A small self-supervised audio encoder (BEST-RQ), trained from scratch.
Model: 2.8M parameters, mfcc input, arch gmlp, norm rmsnorm.
Training: muon at rate 0.0022, 40000 steps.
Data: trained on synthesized solo parts of chorales (CocoChorales), 39062 training examples, 65.5 epochs.
Rows from block 13 of a small self-supervised audio encoder (BEST-RQ), named by matrix and row number. Rows with one number belong to one neuron. Each number is 128 + 32 x the weight over its row's rms, rounded and kept within 0 to 255. All counts start at 0. Numbers have three digits each.
After each neuron's rows are labels from the 100 clips, of 14976, where the neuron reaches its largest size: "top examples" is what is common among them. Only what is clearly more common there than usual is listed. The data: synthesized solo parts of chorales (CocoChorales). In brackets: how many of the 100, against the usual share in percent.
# u: gMLP up (value half) (model.blocks.13.mixer.u.weight, 320x160), inputs 80-119
# v: gMLP up (gate half) (model.blocks.13.mixer.v.weight, 320x160), inputs 80-119
# out: gMLP down (model.blocks.13.mixer.out.weight, 160x320, transposed), outputs 80-119

u.207:129117154147131074154199104139089148103105080069202079168128141111109110182148062161162106142102153101123133095106097122
v.207:174136070128082139116120118065152127162099095127107196101129090112119156100134104178104107056190121162100139182142126071
out.207:120124135104200152119115120124150106162059119088144120147158193107171126116141117088112134133118175119114052087117108102
top examples: oboe (56 vs 8.1); note F4 (41 vs 9.1); note A#4 (39 vs 10.8); clarinet (25 vs 8.8)

u.293:152162142115158127122139112091107142129147117129172117115081103076123098127093133078160147129153145072135117091158115094
v.293:135082183165116139135080080142109151156161080138179137090138136127131090137168165157078135130080162104117110128121094156
out.293:092121178152137065076107108056161079082159132124153130163113156134089160095135163200114140118144117131106197098151128080
top examples: note B4 (62 vs 9.5); violin (55 vs 13.9); note F#4 (41 vs 8.4); instrument: oboe (27 vs 8.1)

u.191:122127162122102115140073119116124111119153130203118124076156124125144089120108111119149119099051111185128083102114099171
v.191:172090145126099146126133108153127170140151175149100161100108195162147176127117158156165046111150099169166083129096122161
out.191:136156178116118092137071135076119143180132152138129065203092145103100175162099126154112141095154107086115170201111078179
top examples: horn (42 vs 6.8); note E4 (37 vs 8.6); viola (35 vs 8.5)

u.243:133168141054148137158124126134126075069143136101142149166111139163100158109123108115143189087091127122161153065138090141
v.243:193125158133134163166101162152158105088132104188162156163093149118126169190058200169181142126120131184141188125100151095
out.243:151101143106094127117107119077143091126114168123117094155137113143155137103130124108143122215076127123070167136107132119
top examples: trumpet (63 vs 8.4); note C#5 (58 vs 9.9); note D#5 (28 vs 8.9); note D5 (27 vs 8.2)

u.204:136131085112164096161178087100167089153074118137081102129058137098150142149069151113128132126135077066115121164125134078
v.204:087123099225131111134155132181158141130118147102186169083113126121133088148178075086113098122173153075141121105124171146
out.204:147154142189073113126059138141090153105107090120174126131101089125045084096134130190106103106095156125168145131115143103
top examples: note F5 (81 vs 8.3); trumpet (47 vs 8.4); flute (44 vs 8.3); note G5 (27 vs 6.3)

u.217:131153136093199078073094108128138108139095101101088119105132142151129105152168153127176153103097146080169079123152132057
v.217:163095121179139161130111113163115132160085076142109137140113123152119160174139118103178153137058131115122116180048082131
out.217:145133105145110101115161097091131163117138151103133154082126138092141142184135133110120132065154108125251142139144119121
top examples: note A#3 (37 vs 10.2); cello (36 vs 9.9)

u.88:155114154146159159110166130164140088160157100134100169151170111167143063152095103151211137165140108108116141128126159118
v.88:082147057140137107080115177142127171094125156185140099093138180156097172137171142084133174146185153088159098113118130105
out.88:212080121162184158139098167122048100133146116091095063133145117137142136188103111143115102120118148120067160110189104126
top examples: trumpet (27 vs 8.4); horn (26 vs 6.8)

u.160:126063216100159116166158090130108144121116096192149140155170179150129091140051078119106130177101139142095088125192072105
v.160:159156160104140183089207083191105154144031133138135077083106127143166131061117126123113069169102134134147154116160143174
out.160:156145091121068108121093116065093092158129110167153165074115101151173090126118087133133121142171132061158150096136184116
top examples: note A#3 (46 vs 10.2); double bass (43 vs 1.8); note F3 (27 vs 3.8)

u.86:125164136170151127141112118166126145133157157140116084134064106178125028122104103111124143086138190092186093126157095069
v.86:083104119124130190077134149132070093097103165082175079119075189151115137134116058151167141126156111148127156178129105157
out.86:107106091150117106114114072097134193151146171086136133097136097162149205112137179136103092080119140115122171155108135102
top examples: note A#3 (37 vs 10.2); oboe (28 vs 8.1); cello (28 vs 9.9); note C5 (27 vs 10.3)

u.120:108099127085076126122120133146160112165176126092156130110100115206100074058161106084130163159168157156178142072112124079
v.120:117138088151152071124106055098125081121128112161121087185082169128178154070117130141132112146103127125219155092121131153
out.120:076084093080071137155188100090098100173130108135149142123167124147114103140074129158151155117116131152166116153073132111
top examples: note D#4 (44 vs 11.1); note B4 (43 vs 9.5); trombone (34 vs 7.2); horn (26 vs 6.8)

u.275:124099103154116156074128122141144048128147093153148122101128098157071133129068209177180161121109165119102150149136103117
v.275:119101123140168173126117161094076064108134110157137174090071074130128117161217149172139131164119145138106135093077167078
out.275:142131179102148022126183137201137127182051110194127098142099166090107185134133112121140096199132130089184061119124136102
top examples: bassoon (53 vs 8.1); note F#5 (41 vs 7); instrument: trumpet (31 vs 8.4); note E3 (27 vs 2.7)

u.173:099123094168106172133093102113150174135162125139151140108162066084092122133137126156154211124188131135042116106098096161
v.173:166157110147134126094076095096084077127141105116151160151099134100176149129140173132154104127120162164100147081130165096
out.173:130077099120136102154147196157147177131203180088089140148106088104154140105069156129180111195151147116114190118113127112
top examples: note F5 (57 vs 8.3); note G5 (45 vs 6.3); oboe (30 vs 8.1); note F#5 (28 vs 7)

u.201:109094138152115165100092124195121145127173132162133158201174156091150108167125124073121088134137169106069118153099084136
v.201:104159132149096123161166108195118109120127130129164156160114117072127093118182085092117137155129106146114148154149164174
out.201:119135170052150111130120177189129161060097119070123089091127110145086134120169116103171162136130084169207113122104124108
top examples: note F5 (52 vs 8.3); trumpet (35 vs 8.4); note G5 (26 vs 6.3)

u.212:164094161099140168121148077146092088099139116142144152092151164241152123140103187083097047075134157146117137156106145186
v.212:192115184130126109140098103120059096133119126148103114123107166152096120160141144213082093082155134166098205109136096113
out.212:115140100082149140161125169144109154164130062146116140163092142039181133118165117092179170136146137132148101120153080182
top examples: note F5 (37 vs 8.3); note F4 (26 vs 9.1)

u.282:185132160148075189114117114180149137111148110154117144137144126147126125124104142150141145123212143132095212099132086133
v.282:167156147111151050152105184087123161097081134083120147146143074161157099157176147158115110094120180170119119131104118143
out.282:156190043102098106101094108145117149058170106100147123133101118144132207186135125131133115118246136143167126154117171085
top examples: oboe (62 vs 8.1); note C5 (43 vs 10.3); note C#5 (38 vs 9.9)

u.15:114101153170173095140078094182131136172175112068145104144155150157171076083110219108082147060159141127108173115140177105
v.15:117120116065193103109143089159133151075137139182133134136140140147156120134129134086143129069130161123097197142139090091
out.15:187131105152133090169090094078213143162170106094160159161182165132138181126168132119155093140131102127151135176095118113
top examples: note F5 (93 vs 8.3); violin (70 vs 13.9); note D#5 (40 vs 8.9); note G5 (26 vs 6.3)

u.235:089160104119103084165105165161114154108082135133153132176139158090155137133126182088168164123100118128114184095043132103
v.235:103120119121143110115123107086104130096167140117142103124136129152089115012131070117129168185120175065153181085144119126
out.235:078166090185107064077115189173100167169075127160163145129126151138154099138144131165173089122144105137158138155177150129
top examples: violin (97 vs 13.9); note D#5 (45 vs 8.9); note C#5 (39 vs 9.9); note F5 (38 vs 8.3)

u.317:129138106128152116149111133169158158147150077149145106180107106145144134151130138139135140095081112116113142095131190150
v.317:130137147104089119166124113156144154223167116163125136140109115106145108126185117153093171151156081172091109128060119109
out.317:077109131137151125120149106079141138095166155093183070158143122091097122131139159130137144109099094116155159096140149199
top examples: trumpet (76 vs 8.4); note F5 (71 vs 8.3); note G5 (41 vs 6.3)

u.232:177127110126059124138120140150111093136116141118139193103092186046158135106169162120105109133129119084198067083099116173
v.232:072157146134135176120103151151154099116113117175137125147086151066104126166161181162093144078099126082146158173112142103
out.232:094163101157100185142127127127143137146105122167124102168157115120120148121079141081155160173118141182121125150075132149
top examples: oboe (69 vs 8.1); note A#4 (65 vs 10.8); note A4 (41 vs 9)

u.288:056120146133123188041095124091160189060096144121142168141108117152133123084133140110132134124088101142113096137114105096
v.288:064191071073110166111108097118128110122118106148107103099175111141097157137149113112097114120127128127174094118160164094
out.288:103126069115106121174098096125182094127177115096143096137162078130108123162173142110191127115145140139027136119164192130
top examples: note D5 (50 vs 8.2); violin (33 vs 13.9)

u.17:120095153159090127121143163144096104134096104104156079108106190111063141145104115088224174131130085146111114104104105130
v.17:159003101136097133145087074173099161075131130162089132083176139110142135153092194117116137173189161180186115076088117118
out.17:114060138119076182072119151144123105089136126152055154108141146085138142207109070144176109065096087065137148138128146118
top examples: note A#3 (83 vs 10.2); tuba (49 vs 8.7); note G#3 (42 vs 8.1); note A3 (32 vs 8.6)

u.109:128167127127129154118144096077135159145151116078135143127192149139093097108124146124131143128170112167100169165119117062
v.109:135134131077112086100150163190197112106100164115126123169150062134106075108134122133084117141109159105122143102127114092
out.109:121093157064157142106152146143104128160160086045109159161108154079156129122156127148076095150195173109066119107180162155
top examples: note G5 (49 vs 6.3); trumpet (47 vs 8.4); note A3 (45 vs 8.6); bassoon (39 vs 8.1)

u.210:099147115101095071101090145041083143108149124113108125098146122137101164139177155054126109076075143117148158088101208208
v.210:163125142108124101152131172118120100161108107182080113119143122135122142164144149096132138135110082134092114164133095081
out.210:110154154127161124147178163085135154153122125108134116038153205128179121141162158174184121144168118123118129145184134138
top examples: note B4 (96 vs 9.5); note C#5 (35 vs 9.9); flute (25 vs 8.3)

u.162:169087091123132069141164137039121129150077141192115097083169106106116090121136108084137122145126196108100126146180113137
v.162:117144158196113126168139160198117110025148131114094087135112147124127113159047137176078124133138126144142126080139122151
out.162:135154107134101143129181072114127071090152132174135158131105155173160135149102097171120161137125111165100117109136183132
top examples: violin (54 vs 13.9); note A#4 (47 vs 10.8); note F5 (26 vs 8.3)

u.148:120147126157113146111136165166086098150093105113100123121078141096183149128123104113080108150129155205134106163093125133
v.148:131143120154113134105183098136145113148095188121102142154135166143118063139160075152118092195137151127067155080115136104
out.148:154079093134147111117152071159171159077121192114090211072111158139118141171132106108156115152154116126127145133180199105
top examples: bassoon (67 vs 8.1); note F#3 (43 vs 5); note G#3 (43 vs 8.1)

u.97:157113053132176123186108200193140129171100141134147147071145088095105113171102134145132175188103087114166131094190159096
v.97:112108112145144138125136070180159200108106158115105128127157099114164146139121136131084132193129125163117188126186142152
out.97:096192096102072098119107091117124115141156149149115117167082147196172159102132153098113147111113121169124110118119064098
top examples: bassoon (46 vs 8.1); horn (37 vs 6.8); note D#3 (33 vs 2.6); note D5 (27 vs 8.2)

u.167:119132128123082131091137102168141070110104129101212132137157174149119136123170089151169101125082156079110143115118184152
v.167:168089153068139183067143119070121089118104101107097113123174084096136151183085079128113101129066068137086133133082105150
out.167:163146129140089110125146099135170155152147147109149080059175105125105163142175132147179109166076175134159130163104191133
top examples: note F5 (80 vs 8.3); flute (38 vs 8.3); violin (35 vs 13.9); note D#5 (28 vs 8.9)

u.143:132082120138140086140148133149192095112143090087122163133156114126068096135061163111099120167089114066132053189124171110
v.143:153032149091135117184092128142137097141088233171137119041086144139128113066128110084148092099163165081096186154078146139
out.143:087158114124144080078148118154045148053177135095132138139139114163152082097181116153105069100145153169204118091120147151
top examples: note D#4 (73 vs 11.1); tuba (52 vs 8.7); note C#4 (37 vs 11.8); note D4 (36 vs 12.8)

u.6:071154086136079095139155174160155153097157067142134166116210084103116096176102141113149123135092131107150097140156105142
v.6:113109095149102112122150124079132140063121039076060102179099132052130100120144137183118082168127158074130104091095163135
out.6:109174151117177148100097130067152109152161148121136196091092115184174145088145123122136141081110135182145146103136131151
top examples: note C#4 (67 vs 11.8); cello (36 vs 9.9); viola (25 vs 8.5)

u.307:145071109184163114152100071141202125133088137154171180109176180118126110166139105094091075178126123157098102092089128150
v.307:122158074109089138179102128048164126190139129093113098189152150133130127097116166120132052159104139110152140075131118178
out.307:125139161156182127102099143117100164081113115196134128137101104116137131154159136133166164084100187158102150094107170100
top examples: oboe (42 vs 8.1); note D5 (35 vs 8.2)

u.244:148125130137132159105136118154095143102141108134120175166123143145091080138149154106147116139164197066163172103137108198
v.244:111200134160135125117173092128105160161106165152120158130068074105116090147111143110135141080160200130163132147119167096
out.244:164151154106121138111206134119085108116121118076186130123130101129120133155195065156115148120136102088134136137124123144
top examples: note G5 (71 vs 6.3); trumpet (42 vs 8.4); note F5 (33 vs 8.3)

u.119:119152088057141166139120150134170162130157164135103144127176140085127129123134117144188091113150125144172119104110127085
v.119:118068119120148078152100145126110128128114142141186167144076157131173162114128154136127118122194111112149123144116129127
out.119:108128084137080152063164125134170101150191132084122074141116115105138103124124156136137155115146135114132128096098135170
top examples: oboe (58 vs 8.1); note C5 (54 vs 10.3); note A#4 (33 vs 10.8)

u.179:122137114161108127099126145138137146102147081125150150161124095061162119131096105101101063173095130093155167164122114122
v.179:136080125113182121115095172110111073098127156132085139166115147111122144158138159079138088135120141201128160130114115105
out.179:139162182112114168115080126115153117048176138154130127130183120149178119139098083123135103130140163093164083126141139152
top examples: clarinet (95 vs 8.8); note D4 (63 vs 12.8); note D#4 (61 vs 11.1); note F4 (48 vs 9.1)

u.10:097085134166163093173136100153167151088130139129125137071093087118168134090117162135104187121152129152125153102106075123
v.10:127184177113121129140182118108033110115121107103110163142161143159100132101138152189144063133155087147166136139138123143
out.10:140102114133159122153091121189117157111106130148128115128146134183183133197116149143110135129121142112199145148150108130
top examples: bassoon (33 vs 8.1)

u.303:135131099177089141113119193139115105132159123099102088124147146055075135166133173142083095135076124100108117128079130108
v.303:208079186132073106167109160122167124147108085135144221148113091139125122158066112110129165141033155105124121080153159128
out.303:174166159111161132175129075123114110099096080098112183117156129117138138142102161140126169129107102178160094144155120104
top examples: note D#4 (47 vs 11.1); cello (36 vs 9.9); note F4 (31 vs 9.1); note A#4 (30 vs 10.8)

u.25:118156159204083146085070118181138096139194107098158098179120196164141140161120116167090161101127143141132137120125088044
v.25:113140117102139127130103154118147170150155135142138065123125072154148096123088150125094119108136091076138108196125155178
out.25:141134090172085193106130085157207120094111100158180114148088162141106110140126138121155086115115099157156084152146135110
top examples: bassoon (70 vs 8.1); note D4 (39 vs 12.8); note E4 (29 vs 8.6); note F3 (28 vs 3.8)

u.253:143093113124105151154205090176107180129102144143156149107167168110118099116101136130107095195115098113180116085105141118
v.253:139160117105107162119173138185124175150194080120174140131126170163094097155144145156154067104148088185182123186120117128
out.253:052101124129172141099139136095153089105180122129116166080126120121148131170194178113150129095088159115049096126117133093
top examples: bassoon (54 vs 8.1); trombone (42 vs 7.2); note A#3 (36 vs 10.2)

u.229:071140111148167115134169122072149132103109126120076083101127108136176056136145110179111138134156125113109100092090199162
v.229:089071153078130161157171158069147091128231128102085098121183150119124102137112130125098143092128129162142114122155120104
out.229:062151153117200095118131141132093152103081170121169141114137114156109111111176166096135106128160102122070133144104139129
top examples: note C#4 (56 vs 11.8); tuba (46 vs 8.7)

u.247:183145114090160136128166132145106117093204117093091085110181150179133114172112143117181151125124150090196137126141087088
v.247:158067183146143163100172135097112170183066146137155080168095106065131085068121163078121102074151141102163145127137115175
out.247:155095152152145127078105117083140149144106107185124096123134158141195082153146133122112188136089104085116081113133099181
top examples: violin (94 vs 13.9); note C#5 (53 vs 9.9); note D#5 (28 vs 8.9); note D5 (25 vs 8.2)

u.237:095077152165141113044164090125170101143110148135086141138130120193156101118110135181094129126133094094166140127195129083
v.237:141140087128109149195180183151062113042094210133124103091125079140160151130116104123202158090127172151140143121112169099
out.237:139104078138137153101131178141107123142121103106131092147138167069119118114145112101159098156121153129157121070085144163
top examples: note A4 (42 vs 9); cello (32 vs 9.9)

u.69:157077190110121111083133115189117129110159038101093170108124107114155133103107115131058115139136191135100121139121103065
v.69:111114128168122117146135149078123162040063174146123163173087129109111137130127109143139102135075173131165084091151186135
out.69:120132122176159105138135104139157121170066178119121067149100142122129183127127134098050138157150127123087190107126196123
top examples: note A4 (75 vs 9); violin (59 vs 13.9)

u.43:132152079110119116136191119166116170078092082108095166143119095146119147130117124135166103102118168138144151134131163139
v.43:095135126095119121127166103139118139136100139167102084084088128137135113145168165087131182099073146161103172159152121145
out.43:133140103106200106100144092109151167145096169096190154155104145057162084177102110077090157171193093132086108114113133125
top examples: trumpet (60 vs 8.4); note D#5 (41 vs 8.9); note A5 (28 vs 2.1)

u.297:113111108162042079140192117118178171054136156192080145078143196133152123135157100122144175108128134143133155125084127135
v.297:133111094171080115178151175074042139086128153102088142106089172125087160115143106088141110084104126098140091094130159161
out.297:150134171077179145140173128149149110116112154182141067088115190114127143204136185140147084187189189140066100131078078155
top examples: horn (54 vs 6.8); tuba (36 vs 8.7); note A#4 (35 vs 10.8); note A3 (31 vs 8.6)

u.289:123126188110141182132107129158200108127122160133146118093126098142148138100184172161138121169162126114128146125198093123
v.289:128182062166100124140166167099066102111102194175123109129138126164165087110167146158127130179096114128154083135178136111
out.289:106160136125107152130141104136144139088094104107170176132060116124093109129054121115159146063166100060056187119123155116
top examples: trumpet (86 vs 8.4); note G5 (54 vs 6.3); note F5 (40 vs 8.3); note C#5 (40 vs 9.9)

u.216:149178127141131078168114141139156081126170133129169133105077144139143100137142102098142133131132151177151089169126161106
v.216:105132155051099168071145078131085119117155091174162144170117103112163134103086093167144155135102130166105166130137144113
out.216:108098109152146099143122084164146100145115148172082143097111158140148163109054109093128092114144144175194141168075087155
top examples: note B4 (44 vs 9.5); note C#5 (44 vs 9.9); oboe (41 vs 8.1)

u.22:137112072112080131117104101128090121070089116108108097139164161138085088126132131071107106104105187159178126117114041085
v.22:104109098103103123120146161128164147015089128083110138172096117095133115128129144122083062096189151141187088078116148151
out.22:170095085129129120135138095174124138144094146131121133136144136136132116139171119147134134102117123122255174161124131176
top examples: horn (42 vs 6.8); note G#4 (33 vs 9.1); note A4 (31 vs 9); note G4 (29 vs 7.5)

u.72:115125102105160047115107107119173118172132098083105176113131129138143155135147078111106138149125121131179132095124121158
v.72:146141153154136149156102125063079201219147108157108118153046149102100169123146112156166149159124110117137108072116155108
out.72:171160106123115090119176206127175093035175109160135104153140163137117133126173137128134126136126155128075121155157198169
top examples: note B4 (95 vs 9.5); horn (63 vs 6.8)

u.316:100170072154134146116071128097078149104192085081115142117127120066134138093107167098136066151087118149134143111084124096
v.316:100136171071119124163124185080123173123132134147077132115111111111159102138117139093126172102130147101154081091086117156
out.316:187152167104175118150081160148126111111094120164105130150140157133121146114196134082135121083099149146048132169148133106
top examples: horn (82 vs 6.8); note A4 (55 vs 9); note B4 (43 vs 9.5); note C#5 (30 vs 9.9)

u.314:145078121073089089064142118156099134140188166078138100076111151130123087102176163124179119148127095119102110176118166110
v.314:160137121141134108150174138075108095127144092162175153138121115150135108131120143142175140133085107169137167122110219112
out.314:182094141176148151191067139150127150102114157126137121123123149126087161144110107124135122104166129120133151150178121102
top examples: horn (89 vs 6.8); note A4 (86 vs 9)

u.70:123097145104162160130159079090073131085166134141081108167091139144117122116155150059152100202116114148140150138132096132
v.70:101085128165171133148160067100125185123134089125075159124152120127160091114080096113093098141106164134137148129083133172
out.70:136125095157155118142130082091166133209112108131103145131106098121174174164089145122180148147142119105099129150063097054
top examples: note G5 (79 vs 6.3); violin (75 vs 13.9); note F5 (32 vs 8.3)

u.277:167137142156135143232089124140111108140119129129098128083162105127114137100119135068131168138111113083074158092090095145
v.277:135045122122149114161165142180175138147097186143125156091126113084155165075146126094106138141089140110137203083185083114
out.277:180148114124189138187152174138098007142142148162094151075192109102147174129101111112135125152180132152109172142106113122
top examples: note D#4 (99 vs 11.1); viola (31 vs 8.5); bassoon (28 vs 8.1)

u.96:102155158104123174138126086194119103150083157092130081115140164160147035066119114111145116166098111157155170114136162114
v.96:154120167138117098120085100141146115171140148106115202119137161084118155095122185189057146124153167129174111101103126123
out.96:139127110109112122108155160163094119124087156090190088150081193154134147121109157134132101157145131100160137085118156083
top examples: note A#3 (56 vs 10.2); note G#3 (27 vs 8.1); double bass (26 vs 1.8)

u.153:185133165183138185075137106164133124101096111114233175119122111132135117094121162132138129150171202149142166137083111145
v.153:099116066081120151122074115115173135142131121100126092129128157225125080141135129122197145128137158156103122146094153147
out.153:140114131170121180100140139105129143158150092165127112080165204102210124083167174090103133083136110153135139160103150150
top examples: clarinet (41 vs 8.8); note E4 (37 vs 8.6); note F4 (34 vs 9.1); note F#4 (27 vs 8.4)

u.218:086131150144138154182102180084169063083113090112132117113133137188129127139148151173164125170098104103207130136116166082
v.218:122079080164072158088128060144159162170120150168145123160130127107164146088154145128123080086157104084090148097086083109
out.218:163154075108089094131074104120112138163122137087139078159128127203113122097146135179152120134162139133132143154152120142
top examples: note F5 (41 vs 8.3); note E5 (30 vs 7.6); clarinet (30 vs 8.8)

u.65:167094078125117119085090091098085067157111151099195157078137107076103098166055131102195063159151084167121128163144131174
v.65:139103085114102143143167157115169117116136120093121157134109130079092113128141158143137149125135179074089114158147153180
out.65:075152139110117157180088155128130139146146146162108065141199145134131067064159142144130098118107129105084146140133150107
top examples: oboe (74 vs 8.1); note D5 (57 vs 8.2); note C#5 (52 vs 9.9); note B4 (29 vs 9.5)

u.136:116135104113200095166112181129178100139140117146150188114124169114084176101085136235092126115184088106141111089183158092
v.136:139171057148165088142129163147122203093101161094089129114144128164167140136129168111127161082082179114155113108162106115
out.136:198159112152159107133101102186103219127149144141091088143144191156103091155120082045099124126124118149096071104114090145
top examples: note A4 (41 vs 9); violin (41 vs 13.9)

u.193:120095110111086122076106119144117054074191146156124155090163126050106192152123135147120117091090175135150144173136181080
v.193:078065087160143100115098129153106147075148148166170136130091068099097147093123173114163128126132148149128127135112148123
out.193:116167150104098116141080138162088209152107101132128159123127133100154120099194121179110195140108076081170132128131144097
top examples: oboe (92 vs 8.1); note C#5 (40 vs 9.9); note B4 (25 vs 9.5)

u.268:069124145117091125146144104146084164124118150134135188096080142200160142130106138143143169153170103120127115160090107091
v.268:127124161093143099124089121131165108193169103110149181107138161071111140163160111113093155099107101123076134150194101110
out.268:122079139158135139134129139155106066064116081119112119130104112126116196139149151176137119126129099085177117158124114172
top examples: note D5 (60 vs 8.2); violin (59 vs 13.9); note C5 (27 vs 10.3)

u.265:077165130147173090147109113143083121091174178172091144108166126142105147113109064150080197157098098140145170141194105124
v.265:054159169082132191133102114136102216059140099196100122150142114051121128111135169135145130123133120114123159112161138173
out.265:099146124117095150113158033155178144121132134143094121113149113154122131113130123076113143099125161123134131204102126123
top examples: note D5 (81 vs 8.2); violin (67 vs 13.9); note E5 (37 vs 7.6)

u.83:126127086107133109088106109154132141094166090148133131102090139128150139176120162181125067140114164114164113111127136123
v.83:109105178160180114138130147091124148137104079122148105080163149115098159142089106103159132186137136122113154162140188138
out.83:160104129127074215177125130170192122109136188080167144153132189163093130193136146172171155098124156104138188088158063111
top examples: horn (56 vs 6.8); note D#4 (49 vs 11.1); note F4 (33 vs 9.1)

u.33:098190083197127107104145140120086120133186199176133158129171093147119115134122098138132162126106142069134156148049109115
v.33:159121225142127109112162173114130112134130098112131178123104134165134120105047123135142157086087151141135116124176146049
out.33:115180160114125165203157145140151163132127152093104117120197150053109103128144121115169177145077145132144201122154133166
top examples: cello (52 vs 9.9); note D4 (50 vs 12.8); note A3 (45 vs 8.6)

u.26:129095145160164138106165098188093159108112131133150128074102149102161110167119157113152136134110056165132145127131141135
v.26:083135134091163121136126147142142134114119187097122126092095166125198144183119154106120141132125108148110161125097150152
out.26:132126100129082132183086169109111039134173091136123120104171126072096148039186155136092173082176133108152106089144077097
top examples: trumpet (79 vs 8.4); note G5 (72 vs 6.3); note A5 (65 vs 2.1); note F5 (47 vs 8.3)

u.98:069124101185147100130118113176120095123157130080111137099091090102081105146135158072081070136057179083129122117199135120
v.98:115105099112132121125145160129103127139150084101129084086096167195191151136079165158074155127160144144096097055078129116
out.98:133113163166148081122115137130144143144179125137139156129181189103124157206088131147166177130085121077193127197124140127
top examples: note D#4 (45 vs 11.1); note D#5 (40 vs 8.9); trombone (37 vs 7.2); instrument: trumpet (30 vs 8.4)

u.202:111161137094179225103080141113122149158180120086152138124138193081137127132115131119084149138107219131144140143174138106
v.202:076163148156150168139146102085087061074119120159134147096165101105175190164096134123054131143063127160149134153116152055
out.202:116129109115087114117108110153114078130160109101125107100091117134102115072088169161161142163095072091239122186093115166
top examples: note B4 (81 vs 9.5); violin (35 vs 13.9); trumpet (32 vs 8.4); note C#5 (26 vs 9.9)

u.46:095114132181160094104095151132118187116091151110126059123170148129126153096168157087110119143066135154169215180123120073
v.46:125106156162118082097178151110134142093163077108092136156089127154128138118110145166153084148170110086114171109107121126
out.46:085186132089114112141150098132120161175138122166167157168054121078061188150152106142100173141092141118083106108097190161
top examples: trumpet (79 vs 8.4); note D#5 (54 vs 8.9); note G5 (50 vs 6.3); note F5 (27 vs 8.3)

u.124:135151103129193072106099150084154197116111111177113069084177139126143130105097102090132103133130137146107134149117116091
v.124:094116075128182110114125138100157140111142156172163104107150073184094134171131132127101135120127130142140114105154123110
out.124:104106163142120135084168117131142072125179085112124138100054149136129127128129137218131143140205074149148172151134124072
top examples: note B4 (68 vs 9.5); note C#5 (37 vs 9.9)

u.112:113119121104137095096165112106215086170197140148126142164094135127102104134125147185185106119160164175146102165163131094
v.112:140108074124138191117065139119154107116170122143104122096120079103135098132107134091113099152163111144137108158112119072
out.112:121151153128104142129119131085150125088137146089099075169123122134135160107177157124100190156148104171135052079154102163
top examples: violin (83 vs 13.9); note G5 (60 vs 6.3); note G#5 (36 vs 3.7)

u.87:071132245120039127086124087139137136160155151171117107144147137139068101158067190153100127120138187142162075055126093172
v.87:134110119176126155121097126116120106144086127164135136099114182126115163114083120106122161137137189125140148109119143142
out.87:177183155127149148064117171144113137118143111160093140117145142186050151171143165162124147153061134109162126140103175131
top examples: tuba (33 vs 8.7); note A3 (28 vs 8.6)

u.227:178076171113132142120170129156156152127103152130139077114113103082099195133100093128114158148153143142088155111083132077
v.227:126187158168131136146137099170114107158101115124089116118147131146144137107078132188102144142195071158153069125132102083
out.227:071119147124132012124144182102111159154180127096126205146160146081136113124129109116141104167104163148139131120067163155
top examples: note A#3 (98 vs 10.2); tuba (75 vs 8.7); note C4 (39 vs 10.9); note G#3 (37 vs 8.1)

u.198:133196088109118162102165121124140112112104123145103139113122099144104074083118129147127095152130180153134128098124148148
v.198:099167142086100123135197139113122119101134061157099063200080177137144154155178112124116150119152119212075109147153120187
out.198:115162106081162150084100162136096114156139097090173129086114124113176093144096126106168110160125173099120131196075124097
top examples: cello (72 vs 9.9); note G3 (45 vs 6.2); note F#3 (32 vs 5); note A3 (25 vs 8.6)

u.44:136085152151105139119132173118103091096137096194053125124129106175103182155115136078179134180103116152127191060147105092
v.44:090119080131167169112127125207141147109169108095156122052141130151154136105157113160140110117053098131113100143124167108
out.44:136168095149192089203164094117133074120132149132126121176104113107121154130111132189120139106129148115161157120121084194
top examples: horn (64 vs 6.8); note C5 (57 vs 10.3); note D5 (32 vs 8.2); bassoon (25 vs 8.1)

u.187:079109114179131121189110146099092121119082078154120123131120137126113145177136134122153144127109125209174077130176121117
v.187:097173082152122147154106148180176127086120226186122142106107119148136150103133155189087146107176163199168112155171167085
out.187:135120124125132160102096165104160123135182154136101096166143193146144139085147116107138125167157112119159146186101094116
top examples: note D5 (47 vs 8.2); trumpet (38 vs 8.4); note C#5 (26 vs 9.9)

u.12:172126153127166123107130132172133173090096159188109100069107135155172082115105107130100137121145113128137133146101141120
v.12:194130070107121146168174135134084056073156143144134081097161158114097102114200110161107110121151111132206104110189089123
out.12:116185118155058173122120134080120087145107049107126082138144169171133166125114122139129162106172123114044120091121140105
top examples: note A#3 (63 vs 10.2); tuba (56 vs 8.7); note F3 (26 vs 3.8)

u.126:153114161131166150145168124144145056112173124097106098099171128102112159091137114130158104115118122112197134063137136097
v.126:170126149107139108114140159134178104165143062120106127068153097126120167110141113095155120152046133089143161090161103129
out.126:046118072103094117102118162123135156164069138191091094138120091090119138152139148037081194146122105101146098134175165124
top examples: tuba (58 vs 8.7); note E3 (30 vs 2.7); note G#3 (28 vs 8.1)

u.279:124132146101103125156136110098171111122083050136150128087083144137186146181172095101138161125062133109138155101156117177
v.279:073093120106170171115138115168103127105085076102050142142110110108131124108126120152133131125101112126103099093113081135
out.279:166160187122142113134117168090119099104106145127161129162129132098119196159124154175138105099101129084124092065129087145
top examples: bassoon (59 vs 8.1); note G3 (40 vs 6.2); note A#3 (28 vs 10.2); note B3 (27 vs 9.5)